From a checkpoint of a small image FSQ autoencoder: batches of 256.
Rows from block 7 of the encoder, named by matrix and row number. Rows with one number belong to one channel. Each number is 128 + 32 x the weight over its row's rms, rounded and kept within 0 to 255. All counts start at 0. Numbers have three digits each. After the name is the row's rms in percent of the matrix's.
# convs0: first 3x3 conv (encoder.blocks.7.convs.0.weight, 160x160x3x3), inputs 16-23, a 3x3 kernel for each
# convs1: second 3x3 conv (encoder.blocks.7.convs.1.weight, 160x160x3x3, transposed), outputs 16-23, a 3x3 kernel for each
convs0.24 121:099155061061105137087077086126114122144155063139147128142131172151113128114156122145139088111099047142152158117131075142090137092134134113187075048189255154098089128102133130107197104117109142159119104170150128093145
convs1.24 116:124146113164133132167079135157126102137074152108138111122159096077191142141133127120116127204180171158110142141130115111121111127096101127105144255098093121153118122138125039203165174157126128107117153127125114168140
convs0.25 107:123197134229145086115175117157138181063000200174127159091104105184188131117144107110175091126204175061117110137153099140243154140128119126104162170117162123245156110167107121070087149195130092160085133117110162132100
convs1.25 116:123160137181109185109160108149152154187034123154133118136134120139092123154126145120156142141076174167091124107100162131161116102106137132189156160031190131141133146211140044201189152170125110150133137189119081201140
convs0.26 100:115113185122158143047138170119054114124212193101163099133124077134119140088154161143177143126115164157148164145116122118101049147142146092156101132123107109152142103112081127139095072157141102165158117114123129136132
convs1.26 105:147119118188143077118113110130134093121117078123114114103142110126152111138109133152145098121095137151086153153113128114128114127155156166162139151164135119100127115178101013098110073090136165148113134184106137084038
convs0.27 105:137176106173078124155144125131086149102136145116164136136162145149144169145145112114141149192132166125100088094094163159219109122065137138125128137129150170121163135132129177167090143089143096096161155152205121157104
convs1.27 107:161124115110153129182090126145147126098043140133176137143133128198125088093123111104143162136072114156144133119162125139058120179123129113100152062104140136148131103142112108112138107140130134088131133152141119101131
convs0.28 104:102074089206132177063194101184187099146181059125141155122090105136086121126161092095098146120120150131158156118133111081174121107160078086161129141172110100146112141119118127109152153104163143152112124132127136134146
convs1.28 103:123119103156083176109150109123165131083174159109160158128126136128125145161173141148170145106149108123138141102130104094159073121162150098135136115136141128135105162117165112119135122129127119145107103157162160180156
convs0.29 107:110147108140121114148187136153092124228255171077118032135120127152086153124100107168108111147069106124186157142117137053119120098121137126156107160051114106094139149133132121192130114082093172106151117131113119136125
convs1.29 111:126101124142188110105129165089102120185192178146146161152107161158191109159116124101126102133154140145130129134096117121105107105161162117148110060087134147131122117084132185200161136180143136142120181209144128124097
convs0.30 093:131115135154191131082143175125149157186163057157123135128092160124114117148056138162180173134143172123104130151138186143082142143112077099106135093076071208094139125065127144160107108143162087145104185152171121127150
convs1.30 093:185157135175108143102125123101135122079137107136151165125179101130133122073160110139157031060120114068111126116130123120102176142143132097136113130164081115105073113081069151091134101088120099144081147144120164177125
convs0.31 118:120154093130140161196088131093129144123105115182255137137138122090157125125075149132184151200101192108105100115128120106163136126062116157170108162158138139069098117100145144102147143127202121153159185146103154133158
convs1.31 109:147163111129157116107107140184166173162137123130145098115112133097125133138128137104126133094109123104112111110086135120091128134114119110187109111176143130115133189182122178069130166114135155148124074136151085112122
convs0.32 104:132103120141068088199122163126145133137093169143135141146115132106196088119093127064087087151128143118111101112093103125146096103135106130159111128181068157121123148207123175070078119149136171160141099070104157183191
convs1.32 116:142116130109066161125176119128098130135173104153106153153145130110189158130137120169134142119103194136139134089139105074123054142118056132132130141065164122173100126122169135255105126147166132133074104036128085142141
convs0.33 101:135118163098084202102157185135114089143161122108112127116110112116127141076119143080177124122154119140125105116165144142163198127129088113124163108061101119136146122121091145138112151143096079072126117179201145161023
convs1.33 092:202104134048104147095165146105138134101130121119131118163097161142121139140166153080156136148141172149143170228199155131103121128148090073164118071111160090128109128162119139117154083143135139146098153144064146092082
convs0.34 094:160131108145090160171240041065130170091136098079094158118051140113148110130137117178154133112129123118086111143149093138082212139194115131094130212205102129165134099110150132113139133139100151101114167140214074154102
convs1.34 094:071127131147174175149133179141107097096113105175156068140112126145065165116193138115154142150119092179125119155190145128125142146107143114183147143154140084126118110157088110142110103137089121120092163084138128108159
convs0.35 110:148098137090140098102144120141177123095000225093106127128167103107210103144132118127123066065176051112100119107126104156136135157186090165045102167128092141087090154165120108064138085157096069104120145149084171120139
convs1.35 110:120143129106104146128142124111116123200089095146156138141134123148053156121074122050174111149099118172100131099149122159102154096152113136105134144085159098143162120198157126112096102141150162106158083169100118032118
convs0.36 107:169098152119057093113142130116147189146109133124060099153110155115060113108106117168093136134057114145192166131137132095075073137089138114157138173121109121149099172203153109108032104120071153133153123072100135127127
convs1.36 109:091078140144083074145148120119167132120141188134112118171159137145206087114157136074133167146135201105151144133125116085058080141126159127079125153051128155156121136112102166200164143098098135088119125170148119124133
convs0.37 092:123051074126104120131169101167146159147239057132124087092088099132152136099160111168056148188054167143123150133108134109092100133133133165099149095115154111124138144082126148171153143117074125170167192104120135114118
convs1.37 091:132143096157102129121134127116122123086184136119107161145106113130136105143137155171166138162140112175174119107126141066112110158135151137131163159052130160060152135158149164121082112086145162148186076127165085131125
convs0.38 103:145098120156127102156140161130153119116134068119087097118122082083078146110152139181129098140116143158103122142116159053056109115114124111145095151137118090186141124078138139109140205184122144123147141111147120152144
convs1.38 103:142100157154183082158144119135118070129149116123151147122083146100186151138114126115118121150155121138130126158155177114132078143130121131155140175142116130127128100077171113055190136122164140108188096155138178114146
convs0.39 088:107103171159121148111098131122070149120130142105186232149129088124139129120165115091155133158120123137114088154138110102166141123147119138162118176130154140120089112088057116114107103207103140149169181154134150132086
convs1.39 089:153093110112077059126064110144137078160124102128086143129092137140143102158148099155116173162107142143142137131104096116186117147117152091163147147149146128108148082176144141191109094130152075077129159093141182099123
convs0.40 100:104113086137199133110110142163141078095146134115123123121123108241240139116254093118149143130134155156086136127104121177109147107076106110144134144100106155191097128140102113088143123104065134151129087098102102102125
convs1.40 099:130153122134109142090145115085138132142112138107154151154047131139106029105136138116136115116146141122127115101080084112093202093130095090149138131080131130135143130131157137114134077108130172138145176125120168149146
convs0.41 101:101161193099046197096149119098119141171169191110151109158137169132201142088098097139169121200181151126119158104121119142123157130115124121195151126152135110090118087077089151109121158098150106115150194164172103130149
convs1.41 094:118088130146172146124126127114151105117093115169200170114114134138124129110125119109169092133087113137142113145078151176135163130153135148114147145139136127191113147131237059132130126135162192145130131132153165116127
convs0.42 088:190128155174178138175095161122159128145074202100122129157128140128144189151155158174140197132044096106094094129185114122165138127143087126116124188128120142171125120141132131107146092160164157134136132127130108110144
convs1.42 089:162140121138136133138119133130157143147088155109078143110103096080144137124151099153171183170116158074104139159145133121108122123050156159150137097159137121141150168149124102081126131127149113128163099093116140128131
convs0.43 107:151069133086052223075143183142141137174163086151096086113130121094154145114180090094092136051084121102113101108140129165161109120169062141134095128128092159126093141147132146149075124164067103125148135171078134145095
convs1.43 112:057115159061187221125157150198130130168134114127123125145096080123101146126140130152136119155072134146094110059124143072090169120151132103101144136127129110106114110203088144165121115148124078097152096120145105134083
convs0.44 093:128088066181066052145161079123182059238153219073160191156132114138154138145076124111110104101125114132126104153113116199127109104094111141174116111079168156152125117109094109160124145119120156111144108158180125142147
convs1.44 095:119101134099112099103115120128124158158151178079149107179167139116144085168120091138127109113100178086123109126089171159130193095129140065164144144136148167156127137115159143188166149135108172100139118073156090135173
convs0.45 101:123097121149173169167144161094134120113136158173084068119135126082063103131137084096109108124114151097149155114090101077163105170137133130087150145100163124135140153119099156111142150137126160062090149140066128145103
convs1.45 092:112133158153137115131139118139096122178123158170159095150133115146125117168158127120140114110128131140141145144143143133138146124105100094109149121139104139141157131129129179150134136140176077150124073135161092218154
convs0.46 099:125087126144108110158168162079130089091128078207155119117165145119177138089080087121080158124156107072106155140098149169096135144110123117121120091101143113158155159125128099104086136134089133127137087093089128195159
convs1.46 101:124096147177165115165183122116110137081167174093124126132103122166195143149173138137159169112100174102161124141112166132132108133143112129143098044102070108131118083145146191159231116094161161160102138101145171160103
convs0.47 099:131137105109145177134099135133156121100126145092105118146104124079091176141175099079116160164166151121151174140089174186103135150119063147149157119153107130141157098099107172197040139143074166169131204116093114124134
convs1.47 099:089126120171094062101099142071127091146102067083168141065165140151091114146136103086128137102104111122152148052144123155116123150108130163105099120193085133110126121135104185132101083142166138122067163123090107129119
convs0.48 103:095144119055144115113128162184142092088044048149126132111086108105098136118121130128122122098152120156147089115081117133110138069119088117100077106116107122162115158182143135105095124136120080098151127135087118140186
convs1.48 104:128140114160124110138144125157132127085122130130109153126134122129110110152157093183105110064117103134128090116095093136088166081116132141133141100112087139137109167131140125155167132105156144147164136123135166051060
convs0.49 111:105094142135243115130107145122141116098072149099097113107113133135112126152101134110154138147212144126106124085204072153113115105087146114059099147219114151094145083191135160132139142148156100188117159117055168129158
convs1.49 110:119171155193000148142082116120067091070129109104112111131107102122195121137136159137104143088130119098172120120100151155124142124170100123165098121000172116096128093088110101128095091079101171109150172093134137110143
convs0.50 099:085220064068075038114132098172140183138098146091135149153163102086109095125057053113162115155150132143114104150163106155098173142141124145158105130131159130092104116087082070111099099091142130145113109155101137157116
convs1.50 093:123175144137084113111128138130137098138135119160152163170176142135151138132135166150141081164130105163110116135145120116128129133142117164184108153167125106162155182098154097126114112076157132126098122109125055139106
convs0.51 092:126144164172207131144152158103126109174097135169080157121145148200153188121111133145130155138169088141127104165124116195166120129074118154108134088123109162125189131116101082149150137088065107109179104115096150117072
convs1.51 096:096124124113151129145113129088132133101119103136143114123167127043127107124097145132095099139160143147125115120111160154138129128097149127060168104105118147125131132188124105076085127087183138093164132175146155155118
convs0.52 104:139190109133067129098082102161106095155124153170183137137088164151139120176145183148145153108161128112124120132170143147190153069141129079105108121148113113134126147081128161172159083119116126194172113178169099082125
convs1.52 108:114197139139159124131066116126095145110089094097113110125114139129142164097122116132075129104113107112132140127150078160153121133102106136165140145118121144125098124114086158143147104076146157154106114206101153229090
convs0.53 091:109115180160088146121088215080104094128093153059054116146074135104091183112118084170147192140098132181139118187136211060111161100146095161120143064186183120213154140152168090149189119135123092141167148172162101117120
convs1.53 094:137050119164192105128128109120077122091041112087155143114158130080128085133156123111152111119098123123169097124064110133104188164108107158105105122135129158121161105170170116093139168137122098135072102094113118148113
convs0.54 098:132099172098077175196141118147037110167170084106070117176177124096106111156147173159120113128104136123164175129136074127041095111118143104191102127139145154136158109195133131174137116121127158130112157192096102105123
convs1.54 099:139128144175102125129113129078103105090129127108101131103140108146136134123113048152149166094141149135212098129143137141104091134157127136123121164126127109109140145114127130105096148143105128140101174148133120183167
convs0.55 102:119111117107181090103130048079097127144174102188072212140105100120125120126172150173157085148056086129127084138187137169153139139161129082149140157139051105157068088155147138132143155112150156118095094121130160159170
convs1.55 100:134139159119147127157112126162104145101159145138084087089130129136149130166145140151115131144167152144136152103093151099168125130178106118130138123162140151142100170108140142097131148132096152166173194092094144085195
convs0.56 100:131120105144114121128131107151114161083050000152121114117147108102048182142143121124140118097245087096148142141118153095132099136137114118146158143137127101175096144140208162097000128100141136105157113098107143141143
convs1.56 104:108150134095149143104115128114143152121103125144128143147126110175160110121088098131114137189104136165118152141127146165111097103155172114130138000142192202134120142162107254087131203153101138070121141110151107129135
convs0.57 084:145093098149171104126140170129179118142119060119122136165126143137167114136136147108088100150082110212086084142100153097147133137110165153143104135166121111255128151155128161164122131089173147162159143157114142189131
convs1.57 087:095149143159112122139177138150105114088088122111169129115203180107104093107102071131128080160098148119150133154203136119144139136121135156078135114112139129175155120108094080142160173154147115096146122172124102173146
convs0.58 107:110154113108138134147091104115186112163015089154170140140137124080191126083076143165129142082214198133121124108102145192225159099191134097120122094093112149073117149079116142134035108136099144145112098091097191106119
convs1.58 122:095088117141086109112123142122149117099063153138169136148198135125153145120127139153152157108075174122145112157119106107073140116079126130112148117146129132110143176157116161121113164099141160130120049187074111126134
convs0.59 096:143163103108091006144115143195119158069155133174145161132121134101115091135061130149151127072158114099105076156004123106132143125100117119121111152213137168131131134145125098182075105140091130131088121129144110145173
convs1.59 092:151160126056187118116140134137174165115156086134163164077122102119122128084142113157158150142142149160110108134167124127177103154071178154155151204213127145147155089104088117123128144176140137126152105111153059089153
convs0.60 088:162191180114125116143102135060190120075058097141160147132180134137095160112158141141121127130122134125105123134114137159196199138140120129075166097174133149148128101133100133123041101105092107154116122061161113125131
convs1.60 091:160121149160172124077059152096071143074091110120136095127134146150163073105093110117138121138068170080145123109110158130153156110097117166102133146150115155115123128122118098141135183106090134116123094094114076086184
convs0.61 106:112139129182171139162121116110159105086117160093123143078108142115195145126175095081089135163150125182116103112157150028190125163213149096094140202124165139172113116100156104080146123101140105121110082106115116111139
convs1.61 098:120150087153051059131113110135110122142089155113168150139166093139158175119115124105088146098085104118173172155161161154113086168165162126070116124139064117102118125126110117155159116082084123150121117144103108120132
convs0.62 106:072107108118175088135103069212116130121144139071084149114135108125071123126136104082163112095192156162106096113117124164104149122158162117100126164090119142210116129139121113091087118124111111124131146187075124056047
convs1.62 101:134140127097130118123137126135124138131186116120117146115122104101145128156071112140075113142170128133139136117145138111139137141145103149181109186137146139143155110092137084114077156132156123109149152168105173142119
convs0.63 103:110130141119118152112134158137183104151142144116153149125150094117173145068119093134115120101137103150169124112123135159180092096185138108158103065163158087102103099115156132192162106114158124123098113152152145155125
convs1.63 100:139006086080216101179158151139065154193117099155153087147100069126146103169162135139166165172067162111107138151070122130138190131154158103100105134067079128148114138114154149224140138125113078149133123179129147139100
convs0.64 103:148049132147085112098163115062110202108153171140116090133098158064071122122108162135124111117173072081115129119115103081155060108142113190047168137126170147115150134110130123175160149131141109080180157202153129160138
convs1.64 097:105117122105139127159103085086136164126117119171125140091133120166111131141202128135152107191166125140114112155133127084150108103132085152092140127203149082071162146175134149083040108135150152125100139158098166112103
convs0.65 095:149235125155152186085142135151134062094193111207147180100091132107049222187166166146099137144119074175096084093133098148153101139081093152087087116103056149154132151145094128172113099146129138101119161140120105105046
convs1.65 097:135144124163130152158218126135160149139153087116151107138123127079153151142145155160182110097124165120112111139106135157163105116151160097166104077148169127100169210151192133176160067137115106161104167142168178148137