python train.py --model="image FSQ autoencoder" --crop_scale_min=0.7 --horizontal_flip=true --encoder_depths=[4, 8, 4] --encoder_kernel_size=3 --decoder_weight_standardization=false --decoder_blocks_per_level=2 --init="lecun_normal" --shampoo_beta=0.95 --max_precond_dim=1024 --one_sided=false --adamw_lr_other_params=0.0014 --max_grad_norm=1.0 --lr_schedule="cosine" --final_lr_fraction=0
Rows from block 1 of the decoder, named by matrix and row number. Rows with one number belong to one channel. Each number is 50 + 10 x the weight over its row's rms, rounded and kept within 0 to 99. All counts start at 0. After the name is the row's rms in percent of the matrix's.
# convs0: first 3x3 conv (decoder.mid.1.convs.0.weight, 192x192x3x3), inputs 56-63, a 3x3 kernel for each
# convs1: second 3x3 conv (decoder.mid.1.convs.1.weight, 192x192x3x3, transposed), outputs 56-63, a 3x3 kernel for each
convs0.133 163:47 36 52 58 46 52 50 42 54 44 50 47 34 46 63 43 56 57 60 55 42 62 60 43 55 51 42 47 58 44 35 33 60 46 56 49 49 51 42 55 81 51 48 50 35 45 62 42 53 46 49 45 39 45 47 58 59 57 45 61 46 59 55 49 56 48 47 49 48 49 40 46
convs1.133 143:58 68 45 39 49 52 41 48 36 44 49 51 41 52 36 47 47 48 52 55 43 40 64 48 51 46 60 45 45 45 55 43 57 48 39 52 68 46 50 55 53 39 49 53 44 32 51 45 49 62 54 46 50 57 54 36 64 48 33 50 42 49 61 46 50 56 64 69 39 38 20 39
convs0.134 090:47 47 47 52 38 52 52 44 52 47 58 53 38 46 60 57 52 42 39 37 56 40 43 38 46 40 43 39 60 55 34 20 51 54 52 38 34 38 47 48 56 52 56 38 57 57 44 49 52 59 55 49 58 48 58 58 45 75 68 42 48 57 47 53 65 38 38 52 53 61 53 55
convs1.134 088:39 74 53 44 54 32 52 41 43 44 58 39 32 41 55 43 57 55 38 63 50 53 56 52 39 36 57 49 45 48 58 31 47 44 50 50 59 65 36 39 49 62 44 62 56 47 40 49 57 51 53 64 61 43 32 36 44 46 35 56 42 42 51 57 51 60 29 41 39 50 39 44
convs0.135 082:50 29 47 34 43 37 47 58 48 58 54 49 55 54 38 42 60 46 54 71 51 59 32 52 36 44 45 73 37 52 74 35 38 62 49 60 39 31 51 49 51 54 67 60 56 45 40 40 50 36 52 50 49 37 46 44 49 38 46 51 44 36 61 45 47 55 75 65 55 61 52 50
convs1.135 084:59 42 69 41 68 72 45 43 59 51 49 73 44 45 51 41 56 60 60 58 58 56 51 74 57 38 55 51 64 45 45 52 27 53 46 28 36 45 47 61 48 55 47 68 70 64 43 45 45 61 58 54 61 67 51 71 51 56 58 59 52 59 60 51 36 51 47 23 36 52 60 50
convs0.136 125:44 44 34 41 48 42 59 59 47 31 56 39 24 36 47 41 45 48 59 52 46 52 45 46 54 49 53 46 47 48 49 30 47 58 46 55 34 46 43 48 78 58 50 48 43 51 51 51 55 52 56 60 46 50 57 42 50 61 47 61 53 51 56 57 62 48 50 54 55 57 55 42
convs1.136 127:46 48 40 51 51 76 51 47 59 37 44 54 36 47 47 50 43 45 31 36 49 48 48 45 52 57 45 45 57 56 47 49 63 43 45 57 56 59 47 47 50 52 45 56 48 56 57 53 49 65 49 52 45 48 55 38 48 58 43 40 59 51 37 53 57 44 48 76 54 48 47 54
convs0.137 114:48 54 46 49 40 42 53 33 46 62 61 60 42 40 47 45 56 56 67 50 43 40 78 45 46 24 57 59 57 53 52 17 42 41 38 53 53 39 42 52 64 50 55 50 49 54 45 46 37 52 61 56 59 49 54 43 51 63 55 56 46 41 47 56 57 58 54 37 44 47 61 43
convs1.137 116:50 56 64 58 61 45 72 46 49 43 32 42 42 53 38 54 60 52 47 52 58 48 29 38 59 53 55 57 54 49 43 47 69 53 33 50 46 51 33 46 40 55 46 44 37 53 57 46 43 41 53 52 64 45 34 48 64 42 39 68 55 47 48 42 37 25 42 43 43 51 48 60
convs0.138 113:57 34 34 55 39 50 49 53 51 39 39 45 59 61 32 71 53 36 56 57 56 49 62 56 46 31 42 57 40 41 43 57 51 36 39 44 39 48 47 53 35 54 46 43 44 57 61 44 55 60 64 48 53 56 44 59 52 54 46 47 60 60 58 58 73 62 57 26 34 54 40 48
convs1.138 107:45 59 54 51 61 66 50 61 41 59 40 29 39 67 43 42 43 39 64 58 58 56 57 49 44 39 49 49 64 60 64 42 59 57 53 49 53 40 58 39 36 57 55 50 42 43 58 61 46 41 45 54 45 29 39 54 46 68 69 47 33 46 61 37 44 38 54 81 59 41 28 37
convs0.139 071:57 53 45 46 47 53 66 56 62 37 66 48 47 53 59 45 36 65 40 65 53 45 64 41 56 30 45 51 43 66 54 43 52 55 43 65 45 52 35 51 42 43 74 46 38 40 49 55 50 55 52 53 57 54 58 60 46 53 52 51 57 49 37 35 62 73 69 44 56 57 53 51
convs1.139 082:50 43 27 57 71 52 55 48 52 49 60 52 40 39 43 44 43 86 58 54 23 59 57 39 51 37 52 55 22 52 50 50 59 53 55 31 60 32 38 65 82 42 73 62 55 61 44 49 32 35 50 46 31 28 64 61 50 55 59 43 60 42 49 51 51 44 52 50 46 44 49 55
convs0.140 102:48 61 64 45 51 55 48 68 49 48 41 48 59 38 81 39 65 53 41 54 45 55 41 54 58 58 61 56 42 60 48 47 45 58 46 34 55 40 55 45 64 53 48 56 42 38 12 23 51 47 60 44 55 36 46 45 48 50 47 40 54 55 53 39 37 43 50 41 37 59 53 56
convs1.140 106:73 38 65 46 55 52 50 52 41 46 40 52 39 45 42 37 64 69 49 51 43 47 35 61 52 58 60 57 64 55 44 50 67 49 41 51 53 44 44 66 42 47 42 65 46 45 55 60 53 44 49 62 55 51 39 48 44 62 66 49 40 68 67 59 48 49 56 47 60 65 55 70
convs0.141 073:40 45 52 50 66 55 46 52 49 37 63 50 35 46 40 45 59 54 45 43 52 62 44 46 67 60 55 42 69 43 41 30 35 44 64 46 48 59 46 51 41 36 48 49 57 57 47 45 39 41 37 44 46 54 54 49 40 46 47 61 31 56 53 51 42 47 53 53 44 55 65 47
convs1.141 081:53 56 64 61 56 30 53 53 50 64 47 66 47 58 43 43 69 40 42 48 42 64 46 52 39 50 48 45 21 48 58 51 50 64 49 58 39 46 46 44 45 56 60 46 40 34 49 54 55 38 65 56 60 56 56 39 58 45 53 72 43 55 59 57 43 65 57 42 48 62 62 59
convs0.142 100:51 56 48 57 57 47 51 36 58 63 46 50 59 43 35 47 48 44 50 58 43 48 57 39 57 71 39 48 50 54 56 52 58 44 54 51 41 51 40 44 51 50 44 51 49 45 61 37 60 58 44 55 50 49 49 56 41 43 31 39 46 57 52 59 49 48 57 51 50 47 47 51
convs1.142 100:41 55 52 53 50 37 63 52 49 51 46 59 43 62 38 57 43 37 52 31 48 48 57 36 46 36 50 51 32 64 54 23 43 32 50 51 57 56 49 41 65 54 50 63 58 46 57 58 59 57 44 58 49 43 51 56 67 58 60 45 42 52 40 37 35 48 55 41 25 51 41 44
convs0.143 131:54 50 49 47 55 62 55 43 45 51 52 59 56 33 60 57 59 55 43 44 55 46 26 50 57 44 51 51 54 53 69 64 39 48 52 43 45 44 49 42 67 35 44 26 56 50 56 55 34 52 21 56 52 45 48 49 43 60 61 49 54 47 49 48 37 56 60 24 46 44 57 51
convs1.143 132:48 49 54 33 31 54 57 56 65 39 31 48 45 43 54 54 35 55 50 58 60 57 53 59 50 65 45 49 52 39 57 68 45 56 52 54 46 52 51 63 55 63 57 50 49 50 69 51 41 31 64 53 41 52 42 53 51 56 49 50 56 55 48 48 37 53 44 52 48 49 34 48
convs0.144 071:54 58 52 55 52 46 60 47 48 38 38 69 56 52 68 47 41 58 45 45 47 39 51 51 57 51 58 48 45 50 48 37 74 44 63 62 47 47 40 47 63 49 32 42 45 44 48 38 40 53 58 60 37 44 64 60 49 39 60 42 64 70 63 51 46 46 39 44 46 44 43 53
convs1.144 080:55 47 34 39 38 31 44 57 57 51 46 43 45 66 64 35 52 58 37 41 39 46 47 47 53 53 52 57 38 65 42 65 58 40 66 64 45 55 56 56 46 40 84 51 36 43 64 44 47 41 75 49 51 42 59 36 54 62 43 32 43 45 43 62 61 46 49 50 51 56 48 54
convs0.145 071:46 45 45 44 30 62 45 56 66 47 50 51 57 41 63 49 51 64 40 48 60 61 50 64 42 51 40 57 50 56 41 44 45 34 40 40 54 54 45 49 77 49 43 47 51 51 43 59 51 30 34 46 42 70 51 56 50 44 52 48 54 58 56 48 33 41 51 54 49 52 72 38
convs1.145 079:29 44 55 32 49 49 47 53 45 52 53 42 48 59 49 55 57 62 34 40 47 48 32 42 41 45 48 57 60 59 66 67 52 47 50 52 56 55 71 37 55 37 54 39 60 28 37 46 69 44 46 46 47 50 35 43 47 64 61 33 57 61 66 49 41 56 39 48 63 44 43 53
convs0.146 093:55 35 33 48 30 43 56 44 40 40 41 51 54 20 35 53 25 56 37 47 52 66 53 53 57 43 36 41 54 52 37 40 33 46 53 41 36 58 69 30 71 53 61 50 49 63 56 55 68 62 41 47 57 67 50 62 47 44 48 46 38 48 47 42 36 39 33 44 37 44 41 56
convs1.146 091:57 40 37 63 44 47 46 47 57 42 44 46 68 37 45 39 57 50 58 70 57 58 53 57 51 68 50 65 73 47 49 62 60 48 51 54 40 49 37 49 40 40 36 45 74 47 47 49 70 48 44 49 49 52 56 45 54 51 57 59 55 48 51 59 44 39 62 30 51 46 44 68
convs0.147 144:58 41 39 53 43 49 54 55 45 46 52 53 28 44 57 45 47 57 63 51 49 51 64 50 45 59 46 44 38 50 51 60 25 51 43 55 50 54 49 39 62 52 48 46 57 35 53 39 62 56 50 59 65 53 28 67 51 56 45 58 64 64 54 38 50 46 46 34 54 54 51 53
convs1.147 112:48 57 48 50 45 39 62 44 55 37 72 50 30 68 65 48 58 62 46 48 53 55 21 32 49 44 26 50 48 51 70 50 41 51 53 47 47 54 52 56 21 69 59 55 49 45 31 38 50 50 41 57 47 46 46 39 47 37 40 56 58 32 62 51 62 48 48 27 46 52 67 53
convs0.148 118:39 33 40 52 35 44 57 34 59 54 53 45 41 37 37 55 36 45 50 49 41 57 48 33 58 55 45 46 51 46 66 13 52 37 37 47 59 53 48 42 62 52 52 47 49 70 44 43 40 42 40 78 44 46 56 44 56 49 52 53 57 50 38 41 61 50 20 47 55 42 52 42
convs1.148 123:42 26 35 48 53 46 54 48 50 56 57 48 44 32 58 57 46 54 47 48 47 55 56 44 58 61 57 43 53 43 52 67 64 51 37 40 51 35 39 57 36 40 44 34 35 44 51 42 49 60 43 56 67 49 57 59 43 28 47 38 44 76 55 30 54 43 57 45 73 47 32 58
convs0.149 074:43 69 42 51 63 44 53 53 58 54 64 61 56 79 61 35 60 50 53 39 42 48 49 64 39 73 34 53 49 53 61 65 55 51 45 62 42 40 48 42 62 38 57 58 57 45 38 47 51 32 52 51 41 46 37 55 45 50 59 47 62 68 37 45 52 55 36 37 51 47 50 59
convs1.149 083:56 38 54 64 52 64 58 39 48 50 40 61 52 42 58 51 53 53 62 30 50 54 43 46 58 61 50 34 62 42 45 45 52 45 50 63 57 54 66 50 27 60 44 48 42 54 41 51 47 66 45 55 46 75 71 66 35 42 47 69 56 65 46 46 42 52 46 56 58 58 43 52
convs0.150 088:42 47 59 44 54 46 40 57 60 48 55 52 31 36 51 46 35 49 40 46 52 63 48 49 51 57 55 59 57 38 41 42 42 50 49 53 45 32 49 72 31 48 50 45 45 42 50 59 49 39 50 49 56 56 57 50 48 40 41 60 49 52 44 51 64 59 44 60 59 51 58 45
convs1.150 086:45 41 70 67 48 60 58 55 57 51 44 49 53 42 55 19 44 46 45 48 41 46 62 47 55 61 52 46 51 49 45 40 51 42 64 40 50 62 61 51 53 49 52 57 50 32 43 47 36 42 55 49 47 47 50 45 61 50 58 44 61 37 43 49 48 43 49 47 43 39 49 50
convs0.151 078:55 38 40 39 47 64 55 47 65 59 35 55 55 40 53 51 40 62 33 40 48 57 51 39 49 51 42 46 45 52 42 61 63 48 34 45 59 54 54 53 57 61 45 58 63 64 42 36 45 48 40 52 52 43 54 46 44 51 30 59 59 47 44 51 43 36 45 48 34 59 38 46
convs1.151 079:56 45 58 49 38 72 57 57 56 46 48 53 54 51 65 53 58 50 52 46 59 56 53 41 55 37 50 49 60 69 51 42 66 50 45 68 62 39 50 51 47 46 47 62 58 56 52 53 64 48 61 65 56 62 54 55 52 37 77 21 51 37 52 54 47 47 42 58 46 62 56 51
convs0.152 071:50 64 52 53 61 53 54 65 57 58 41 67 27 41 67 43 48 46 59 56 48 68 35 41 45 48 62 66 42 55 46 36 31 35 44 48 61 44 67 58 50 51 41 54 53 52 45 55 56 58 49 36 47 60 56 56 39 43 49 41 45 48 75 60 43 36 54 49 37 47 46 43
convs1.152 080:51 40 59 50 46 55 51 32 44 36 55 49 42 71 58 46 52 52 41 59 32 63 35 49 44 45 47 61 61 58 58 48 50 47 58 46 46 36 52 30 32 42 57 55 51 33 52 59 59 24 37 48 66 47 38 63 70 55 71 64 57 58 36 60 54 68 65 39 59 65 67 54
convs0.153 076:54 48 34 48 42 43 51 51 60 33 53 49 71 64 50 58 54 57 51 59 62 44 47 40 52 50 51 57 62 52 40 57 53 38 24 49 56 47 48 54 39 48 63 44 49 57 42 55 48 37 58 50 31 33 54 54 47 62 55 44 57 61 48 47 53 50 35 43 38 54 36 47
convs1.153 081:46 49 55 55 63 42 56 45 61 38 49 54 39 49 43 45 49 53 50 51 38 43 55 50 37 57 56 49 59 55 53 47 48 50 38 52 54 81 52 35 56 49 54 51 47 62 42 48 51 40 45 53 47 35 49 29 40 54 55 51 48 59 48 52 65 44 46 54 45 46 56 57
convs0.154 110:35 62 61 61 72 60 57 62 57 37 44 51 46 61 66 54 51 57 68 55 45 48 55 51 48 62 45 41 53 46 32 49 55 64 45 40 48 42 55 49 46 44 34 43 43 48 32 44 67 73 51 46 43 59 53 42 64 41 58 50 54 54 53 45 47 48 66 45 60 50 46 37
convs1.154 107:51 45 48 49 53 47 63 68 51 46 37 50 40 52 58 48 38 56 58 43 60 54 33 53 40 52 36 59 70 51 58 68 55 59 46 52 58 45 72 63 69 50 53 38 47 59 50 58 57 44 41 55 57 48 37 46 54 59 54 55 46 75 19 60 41 40 40 36 32 51 57 46